From a checkpoint of a small image classifier.
Training: soap at rate 0.0044, 6200 steps, batches of 512, held-out accuracy 89%.
Rows from block 14 of a small image classifier, named by matrix and row number. Rows with one number belong to one channel. Each number is 128 + 32 x the weight over its row's rms, rounded and kept within 0 to 255. All counts start at 0. Numbers have three digits each. After the name is the row's rms in percent of the matrix's.
After each channel's rows are labels from the 100 images, of 14848, where the channel reaches its highest value: "colour at peak" is the nearest of a few named colours to the mean colour under the peak. Only what is clearly more common there than usual is listed. The data: microscope photos of single blood and bone marrow cells. In brackets: how many of the 100, against the usual share in percent.
# convs1: 3x3 conv (model.blocks.14.convs.1.weight, 176x176x3x3, each kernel summed), inputs 88-175
# convs2: expand pointwise conv (model.blocks.14.convs.2.weight, 176x176x1x1, transposed), outputs 88-175

convs1.57 102:094090184135121149163131137191158108048106080122088167126138172137173132127200166092116088135141130142145071057131175164185135098154115117140131127092121120132157140122164154074147173090115127137121156115118155157126113174134132116107118164138170116103100150126130
convs2.57 095:132114045149158112082088133164088105130103151074094103115118139124162118130108153158168113096099073107078087125114191166135090105101136144090122138141126152073119130144174118150137152091131181122117119222152126092125183165119132164095149109064136095143080149139105
colour at peak: purple (67 vs 22.8)

convs1.160 095:067105086148090114132154109121094091120175087051096213113149105151135128171126093128087085128150099144183097070135092109123108135123119140152186093112127132163157080110111077144073114171109134083160156179126102176136120137138069110101106147136134093072081131074127
convs2.160 094:120148142173081136061137154134094126090094140150114133098131108202157205086102144141163065172137158144175118139145108138124066111132125103151122145135087091082149069142174124068121087175109128156154082135115080139126117121148111126096065112060117113104110110112088
colour at peak: purple (66 vs 22.8); blue (27 vs 7.7)

convs1.84 111:093111203125105163075140125122177128118141124113123112145132118073117074164107146096114073186092085095206120146141173107125099137129138098143144164114166156118150134131098141096129080136170102107160179151145089131183105120141161128133143134082120110120212155069141
convs2.84 134:101153118116103119144132134096167156152105145129177099125118114084123091138097116176103134117126125121171158147163205086132122142121115096120118134138152085133109128143104105065158135053156116108120130118139137189137133142125122058132103182090221142152102174187121
colour at peak: pink (62 vs 25.2)

convs1.38 110:127148066175154071226110110077123076116124080109112119104132077180134105132120067092074130126152124160117096119139177160092143132135165103151088154080104119146157080073140075101103134135147157141102156122135117094143087143132103131078134087112082045094114134177168
convs2.38 100:155217115082116133097039119100104108148106098122140157159142170141137140171101156113107157172147055120094112075141046134159126063142096144117154109117109155121093155170087121107137162064116088178125124108128166116095147137146145149128176137080126218201144125156070
colour at peak: purple (84 vs 22.8)

convs1.165 100:075154146137084135118140102117161121103129147128128155120098150102104088118118079148094112121185123121148097175072133188158117154117115128088186160094141100063139089163154119074084114036135147132128142162094139065055140128173105136192117155134182115114132107125117
convs2.165 111:112106125113103152147161097138095102073069090103126079169160139140101080172086088124173116148163130156174159135043104098091117124076092096102069115118130104130141154143098099119133104069067078125125139094175113078087135148083152126081153104124151084115145122116121
colour at peak: purple (57 vs 22.8); blue (26 vs 7.7)

convs1.128 099:151093173110081104139104162116114155116156159133104107135155163135102112100129090138157095148127104099153118119150097149107038061108115107090077149112168176155124149181148203121135110084141162130117125143211089147174170069112119107167168144107167062086147108119132
convs2.128 102:144142117181107113090110111101108169128152131117109126105147134155056156079139101110145125143108161134098144145095162112130134082080149153135120209136092174129167128123141129108179100147115102068183086171160087135105128154159157120146170096104204101143110141157074
colour at peak: pink (53 vs 25.2)

convs1.67 090:133152157105122161153126145090104057126144090113113133193121101099066130125174177114080122188151114104119134094109066099130106086139138108160113116181196082105095095133140120079170134066150128118176155118184103121156128120133106104087109122068172112057054132126103
convs2.67 098:159143123136148108216146088139139125134187137165140103134144174119139158161173085125161056121118119168141081157167103114169153151099089121168145157137102047124065118100108144098134104179136131129089077127099168090102089151113080150123100052109121119089104127130128
colour at peak: pink (73 vs 25.2)

convs1.120 114:097145096116163114148098080116110117101123110109083070152188095153177135164149109143145138153076110141097104116068170104099160112099096099089110109133138154143135157118063159173115100118098153183202117143110091137074100168121131145067175107088142123144173177152112
convs2.120 104:135124140171088125097106110144114159143135158138129161133113095118134112136101110102158080132129154156186054092090193031134124076151139107121127115155138133064089143157135152122115151122141151070131134135090060158128130122175091123106098119086134084083084135141064
colour at peak: purple (97 vs 22.8)

convs1.132 096:095133121083161134088082098118083098132157117119113111160072131112126117074102134133129137086109131076153087171121109173173126142135111153076117140146108049121097065110134061130162104167122149119176093119102097161098103143183138158092166108151143154155115143129110
convs2.132 097:130065124127174162130100216107111110141150100219127109157084106121128139145130129055146148129102116127139160144059058145119184150168158139134122173088093156138062159164071205094175147166098141132132186075141070086182100131125100118143120139140084124125093118150141
colour at peak: pink (56 vs 25.2)

convs1.114 105:108143156167153138126139158124144170105136154142136127111148114116111078074177136134140151112148124095157155090087070066150089172095135106153092148103144103147125154163112098143159110155142128102122117137152133208160120138133177130126124102164112148171121034166168
convs2.114 111:123074062139116108068151120131134149071083085153059142138185122120150141102152142166094165083125109134090088189151161114126116094180117118170140152135159117115123102032117102154076166104097062116128124116118125161140077145165163124131163151111114143167185168122127
colour at peak: blue (63 vs 7.7)

convs1.64 123:125116116102113109097081146162060140105128079101123135153146175080131137165144131148145112128140143120171137126120214119160199085104109126071106125105196118050078085120165119102131171146103163149098067094154109170129140092140140116126132129117194110157106174082122
convs2.64 113:127121123111171180164170132109104080092122093089041128103090153220123095126151079161138127122136077113153168131153119149026144179147133096101071177102140093098129116151137071151130127162156085089218135050104118097096132143122135080185103125139131119180103132120092
colour at peak: blue (35 vs 7.7)

convs1.109 089:184089070148128124118143114114154127115103059154182139129110125141130111096186084159141131146178135113158129127164206162148099198143119140136126099139246098111120096127067128136082141095173094110134181114116116119042131087147106108135104153135159162116082122141103
convs2.109 088:142143108082109167137138140169117147125067124096135123132143154192137147156140109098174138193130031133180068109173079079091162108135167132153117089130164132119115096178113121118073117189132090096128096122154188144124129122120100108107118117132087125113053140093133
colour at peak: pink (68 vs 25.2)

convs1.70 108:099105152125115092132109140091246125154108177109128172110158157156149163139127121134066115087146123119127142108127133156093112179099106113071110122087185093104104132066196126135129155064177123098123138162136064127099140088177129152086136093111113092106120108134082
convs2.70 103:051189129132103148079117162149097112127201121131128160123066168081122144082122103145097157136112107118098035097112156117099108117125130081130192150156170103157129192122103156139169126154147169089123087118111091103105177201133107118077077113121110146100158125116099
colour at peak: grey (49 vs 22.7)

convs1.43 107:109114145209122132094164133115103142128108098106146075115136068083178158112157110181159068120107137198113151160099107127076181126151124123124170136116137127093110126104083117104044145118124116107110130134117132113123081152121070134129153113101093136208115195100116
convs2.43 102:139185095058122129123157130128136092116144113126112118098127130124109090102127121146108116145116156136161124154150089081011064082152111108143177154115113113147194110131115122150162096107116138165194167139143092166123116083145144151108128083138115178131128110118097
colour at peak: blue (45 vs 7.7)

convs1.91 116:081190114136076159103151146141157148099085086096145108113126148110104177112113119147064152114183133147145088160163103117128092064129110105167114188128111074103131090127177130089215107139066135077158132155119194109182101138195136133142096111138118097117145124146127
convs2.91 114:143056126058077128206155087125106142192118173131156113184112231134067093117127115110134183128130094089123113127133105096141117106143072136104081111131119112149157122105135157194100127166122137111089140109088156131122125147091141119113167137056136091187133104146107
colour at peak: purple (73 vs 22.8)

convs1.131 089:170128160149069097179137106162147066105118153067138115150158102101113144088180090087175093083126153163106158137097159144106152175084153095112187144130158104145140092071130127107115125134107109119100186163150126137153132128111095154091142103097107108095089126087131
convs2.131 100:111133110169208080119124173132117185089048143113119119140112153121136111137137091114123101093127158112212099143134072093139080144130190123133149088088139122119122183107164115058084116125146122186111081144210077104220162144115140149097141119193130156097139098110140
colour at peak: grey (48 vs 22.7)

convs1.115 102:056097102188169192103098136101129072111126095116160109154112175074127190121113155111086122122152130074081149161094125190120205140149146154080094120084143117133140116087104131075135084178148094108130133086126118154113094170182165120090117143067148109152134128119168
convs2.115 091:155078124128220098105088078104108195091139064125104123095107088103119067116177168086157122204118154135107126161118085153143115155178161160089130138156171118143153121133125107108212095116128151104193179099067140146043129138157146101118179129141102116107122122113072
colour at peak: pink (59 vs 25.2)

convs1.20 102:136099123116130138145115139156146116165167152145140123051213122138140107186128135125138172122102145151170133112154145076134112084161133107106172126071165077104180155107126138106094149160127069147102154141137105190079110145174113141152214153105109133100124107111151
convs2.20 098:107113159135087120101121150119113112120111133103144136145146097149108154136112101121200202118099072106152152181115185108084137118103171182054099142139097104117112159117161133111097134054182132141120114146099147150161161112085144113066116140128137153115104161119156
colour at peak: purple (74 vs 22.8)

convs1.110 109:075091149105116061114088153152130144125074147081100090106073138138088164088098147094197172117137090135119124133142144119163132172189105150136096160145141160140126116145158201100178101119160130126129111092124132162177117086129092169108110110123147057072110131138096
convs2.110 102:134100123158124125158145156184156080128142123110088144113118097127099191174149136131137084106155075138095151127143053158058181089116154103138147081148170139044112106102154070085173112109166133185111102148158079116161139088128189153120146115146146124072121097111117
colour at peak: blue (76 vs 7.7)

convs1.124 099:044141148139174178149198134141083142126103084167149111143123105120105069124103140154175098145123131126154079111095108121102206095142145058145162148089078127137114107160136162092146153140115146124170127074087127139171150132088091100080106040114147146168114147074140
convs2.124 095:135131163085111136088076129118077145167158148172110106137141125112095098124105078093152127161094183071166109103109110118194113129109141080113109160116110141207137117121177191187101116144157144082120131161138075116151118124102177115127113175117049119126169097072114
colour at peak: blue (57 vs 7.7)

convs1.175 125:176095146129129132143133132098125137190162159167129154110147118193106077161114147081123156138144138144223111124090181111155111113114230125131077078048063151108127117140125147172138175174140099118149066153129113148157191155118147119146150129123119146152061079123125
convs2.175 115:100070147124071119147133112179097118136189086189112110100096117087110138118092120150099117154133087161179122176110152084111055103159134151102125077126106138119105101109123127160110114045113118166137169078093191126109078080158127097133151130104125087120093089172141
colour at peak: purple (83 vs 22.8)

convs1.16 117:091145129106107132090175120102159160090225121121161097135141109131111147114095153082122145119115167078116133114086072049162133122132093102087123148099111133163139129140062098144021147157130138152101112116109127142121105118102204087157151107146127129143164099154072
convs2.16 109:115101089036115101085193104128130095115170156115134205136097062148101092101139127180130141117125205096091125118147077101155093142132128122148069099095098213098126090119092090172057077098133103120134110116098195119174119130108136107103092095120105113157124144132114
colour at peak: blue (26 vs 7.7)

convs1.112 102:131112094128111107181182116126141145101172115178117063082103135149079154129160164165182111056171162123099132134109099163149147112184154122121187185082127116135073133161132118242147114139149123088124136114140153074143137098148081071115145136052130093188149159137154
convs2.112 092:173163153137157154113121141071166124156144082140154117095164141109075142097115095122054127148148097133127122147175091096128104134142145127138226101159127131108157169154187162105117102159138146136128148149131065102116160162139201185130147144134137132063161133125131
colour at peak: purple (52 vs 22.8)

convs1.126 111:120103154109166107078144135187134105103089145116122120084131195178126183111154120109151146102149129172110103132138153126099149103141124121103143142132063125106078113143115161137193098089129120150099121070113142198142126149152101168140144116134102089104078162081096
convs2.126 113:166123130165086161164145203149104142124129109136085069126124102102136168148132133150161165159116138112139118178084124131060187089123147118125101090172090094093137116154053111100115099083097127145109140137109123144118111104148135113140092097097094083110105190113144
colour at peak: blue (79 vs 7.7)

convs1.95 126:118213113190116086201117124110120061124147140099171122102121092153147112150085100144147118112142102153090104101135081108136165108128147151104113079093112150111140146103090133103082230151111129106133107119135049103108110132103111136091104091057121137161157176126132
convs2.95 133:196091095121084090127161118071111133151099191091124119067183074106087163076125095128106152108093125120132102109089119108137203094109192111127111079162109133147101109096167131137154143117090186098151175118109126138132096096181124150098166110178124088164121144127076
colour at peak: purple (99 vs 22.8)

convs1.13 080:136092154107134109143145060150141144082189105093146138129206155152132158111141097130108120080127087142134111147052069120149128126110115154142132165099096165209068142136108077134137156079127162116103094179127144111110140138092161152184129121096206197171127137145160
convs2.13 102:122104133137086104106116169133140138136079122123103127161115117121112148173076131158119122134156147109113087051189196155153121149089112157134123137160105154137169176185148158122077198134102153136134088150112086111114124085092064088189076143108154116080134092141109
colour at peak: blue (36 vs 7.7)

convs1.113 113:125123198140102112103076087139138140170096096070128121132118191154179151140156090105077183130114140087126128070100133125117080160175123124150191142203147121095149110115174143128168135082117141075082142133184081134149091113134145152123066133173173135149138143133108
convs2.113 099:107089082108166142132132128125152112101061090120123131088106110129139169199108122123122101140153121139213100090190055132067120132112154132137110097109093103064161154145070119131130114131155087138116162174119085103120104082115115100088078150147082119104103079095085
colour at peak: blue (61 vs 7.7)

convs1.119 105:138132126111079130126116121132161119167220123165239072095144141133148191129109142120116153151150123081136176111096152125146102076122117174100143151145121088083152125137139060169066153080113141129086130087117144123109120136152154153102085114136097081184103125113115
convs2.119 098:157218178161115167094186116144086163144149109093117146118128103179121139127127236094195080114109114100136149114081097127106116144099150105113107062177145076100125087126102118078162109116150100068121141119138063135099126137146201119093146141139117100112168149141088
colour at peak: purple (76 vs 22.8)

convs1.55 096:100115118041103105159065127156091127150137088152062110215149108149176127135114122101144137142165152161131063136065189133182142114069125065178114160132159091098156097177160110088155100116119171154122149114075096153137112129138170108159141136160095124112094096129118
convs2.55 091:159217135105064150148151134146136016150172129136098123189094129168098167133085102133108099103114148116163084072127169065187128105115083114196187155167119080196187128133100135148116177200130124171149116134137166112118123135142153100126149131141132182131146107075089
colour at peak: pink (57 vs 25.2)

convs1.42 113:142127052084087060159137137152149089064138084157183160115155105085147125121118104098091114113168123135148163160099145135133164161097115085165099118116129077101124159136191150073172117127108143185115202112143126098144115094097119112144144141129143114108138063090175
convs2.42 095:135201127140131135149029125135153121135085131111128095113106169108194167100097101054119176086107091108111116117084102094151152134146097112145163141133152144166052122100106117130136115140137168077131123170109070115109144102112140126133102126063178162103099131115124
colour at peak: purple (77 vs 22.8)

convs1.69 100:143124150086157135136053172114095163086110133142122124151127170122129132134095107131125141123086146153114096140095109121111148132194114115129049146124093138105073140125137203135170156126104077121195082133052143112091145141165192091205102153182107087091115063111127
convs2.69 113:125107173111133159166104110113125135124171088105195115114129170130155079201134123102115081109146137121099143122142144178116122131151107157088105110134111147164085177141101159062197089118109152150128132115127116129086117126129105137125133159044142103100154121134096
colour at peak: purple (67 vs 22.8); blue (29 vs 7.7)

convs1.159 076:127126158148070052178070111114173154125103140089126133096109138147065109091150133120122108135128152065133130070113102084079110127044107063159197111160120091124117071135114138120113191220150070128144098086163168131149101141144127123108178122137109151152131128148137
convs2.159 094:130116143094108079153112142120105107150060089103167138163141154161108185083114155096130141060143141081172139134135113076127132164093104142188081104108203143151191183120137118137151186158117130121120093186181197133158130143168139095141049096125136120162125119074104
colour at peak: pink (67 vs 25.2)

convs1.82 118:176197105120106124130148105151138079095135165166126101144136155148148118115147139172074138102142073126088143118129123126189142109088161167102105116194123058050163158231127095135139099084133112130150098195118164105133116124138086137121179082146141103085122146130132
convs2.82 102:097110080095123093109152087105143151126155124102181073219127156134097105137102144103152142141134069121090142128122107099071149096145123098108094082127152152159061129115091150097158145137106116082104106111090131146118121183099112147118185137058118121146108189128098
colour at peak: purple (68 vs 22.8); blue (25 vs 7.7)

convs1.11 082:061141132126152097164120127131104128168124074039099153135138149078099086140094146164096150159157137144143122148115125135095106070122131156145114118153093098126173110154125127096129180089144184128149126062098164129148191182079152167112137161130128150195154126136113
convs2.11 111:101167110107184122178154119110137105111047142170142140124112137103144124108167157121118106167121109157099129146152113058199128163173138110144100121120109113156153170147114150146069158017120116167107122112112175167134154139091109136148138064153112133176100069157121
colour at peak: purple (51 vs 22.8)

convs1.98 084:097127195193146180071082149073122132105160200156148129189116081190107148136083124133121157147083152151122142137097165121156152139114149158164145069129114109118152136111112145132148105052094114138155103162161125110128118077102153156114138117168157159091109107097117
convs2.98 089:069146120113164189174093113112166195076059095152182078144087082090075141130113125125109156154143122138112137136125099149087130088138116140164123107136147111084163104118155139124077093141152127100119147065152133127107128089139136160054089144096129131106069075163162
colour at peak: purple (64 vs 22.8)

convs1.27 106:104138138202190149139135139165137115127084079087133115152096163152078081117151120120151108087192090187116105150099126123115082142101108112147126118146106138133139079153112178101175087137131081136137138123154092177173119166166104143133117168130096134080123121094088
convs2.27 114:126124119111124178128149140124147139159154134125129092157161097152121193120154188122156116112102109127124113143127025104113185161134135099108154073134104106170078073126152148118105164108137109185118120125129068145109121106122231086045143140114092137123127173117092
colour at peak: blue (79 vs 7.7)

convs1.106 088:107145107069156144132161138095148107154124135126164136127098087136122168131115093129184168178081138163080128137169114175139112173145067161146065095110125109124175113053146111128138157149113123145201186099086112093112142183106120128163206191117154108099075169133165
convs2.106 092:143092110161129124130165133159150077156197109199161105131152142162097140100139127144144112187146098169117138143120119165087170122168179095075164130120142112137101109093089156159097135108149131151147189182101159126169162139118180130140179129118186157159158103127146
colour at peak: pink (71 vs 25.2)

convs1.50 109:121168064141154134127075191134074130139117083119058162071134072077130095082110168179155174103098125119141079105148104174101115115087172174118141158118119089136124150118092114132105077112152068151073089132147108064150167105099105126107181188130100097115134167152157
convs2.50 098:146099129152119103073255110097141106172189171146144116124129113110158177158117068137098048068142130129130119104135065149132064100128104148117136125099108100104092091155145107112130078074144114101110115138093091150153106137127128169084131152104125146144156148132105
colour at peak: purple (84 vs 22.8)

convs1.150 105:135137128106084136147144132137074116160051126095128137095121148135137160082147099160123097135201129135155101130095161141084096133158148090166180160098157147114127086093084062135136195175150194106089154095063128170136131162107153123156154070154128129082068103124064
convs2.150 094:070161125116163141123115092104099150142184077126120078111097148144098167111125123108105177115100171110154121214127199144152143124141094130170059114124098119152145100099081148108164129039163141174141145144157114143085111150129133086180118149130104164149079120155114
colour at peak: purple (77 vs 22.8)

convs1.148 077:099180133142134148101124156133188160114118100175120138078114139110109125149112048097174124102107122132107143158086179141136124171114160106111127127055062119130114155102106112094144136126129132108174111128173115174104042133121147124078105166149116090106107094101135
convs2.148 088:093131161123142166136106212103084121146153199134183100149142121086184125115108189137142073216105175143139161153106140180122115183181157144124145167133109114102104160139141148115192169152100130114172110125145193163173144110080149155135158107100097109152091124158181
colour at peak: blue (26 vs 7.7)

convs1.93 106:146195106080136096171072176054084152120123104133122206116079141128101072066078210135088182110113128134120115053132134136120082112132106127129119136080110103111065175067150113095167127177165086101120163115119143150117077098117093154043144163143133128121134191098118
convs2.93 109:139136109085131133083156163087116163159191132139100128138138089013118112132138112112088145125160123106123137125104132098178127062097140163135160103125145141102169181190174093145111136104126146113141073185101138123087084090101123113160164118156057140141115139096104
colour at peak: purple (85 vs 22.8)

convs1.116 130:159120072131151067160110145106126141100134146148120110246133105146122099125157099142138102255104130105169121101099113126147139068102102087084126066129135131103126135165107148162113154080183128125195122136141126128139154071159194132113154110100062115112125155118127
convs2.116 144:121105107165190117145117105128089222081125091151143124156114142144132130110093097255116097136129068129095081116113173101098104112193082142150141127105111086102092058146168115083169153140156136141112085114157118102121121104127114147107096125103174137092095114155116
colour at peak: pink (69 vs 25.2)

convs1.105 092:127104114152119134153132170054153166152119121066117095178140098103172111074141173127107073132114094142079116143121140111128158104220108139183107148105054185125154158173171159065082058092048158137150193159125098179140166127141125128090109058169104097120122171172107
convs2.105 090:088138075106151094147075120122078108175113125126152127116058148079105180094151143126158138097117153124111110145108102182165136135139075134122157107150138161167180180121147167138120113212153152173108137163167134127126090118117162123117101173117047149162134131075089
colour at peak: white (45 vs 20.3)

convs1.170 114:097153116211161108159102090138142139100117100137134132132129132150094157158081097179076158130160190176096107152101106108127138103090178076116078119095166138138142079117126101113153176096166150130124159128137128132127206129105110099137139123071137112136133090108115
convs2.170 095:102161131096131103106125128114122198204108137111127117123101213094145155069108155130175129123096119137081100125101114115100072134141119121089192081125087131107174179109082156175124127117106104138145118082127106140107111127109122144094137137173160166059106165183199
colour at peak: purple (70 vs 22.8)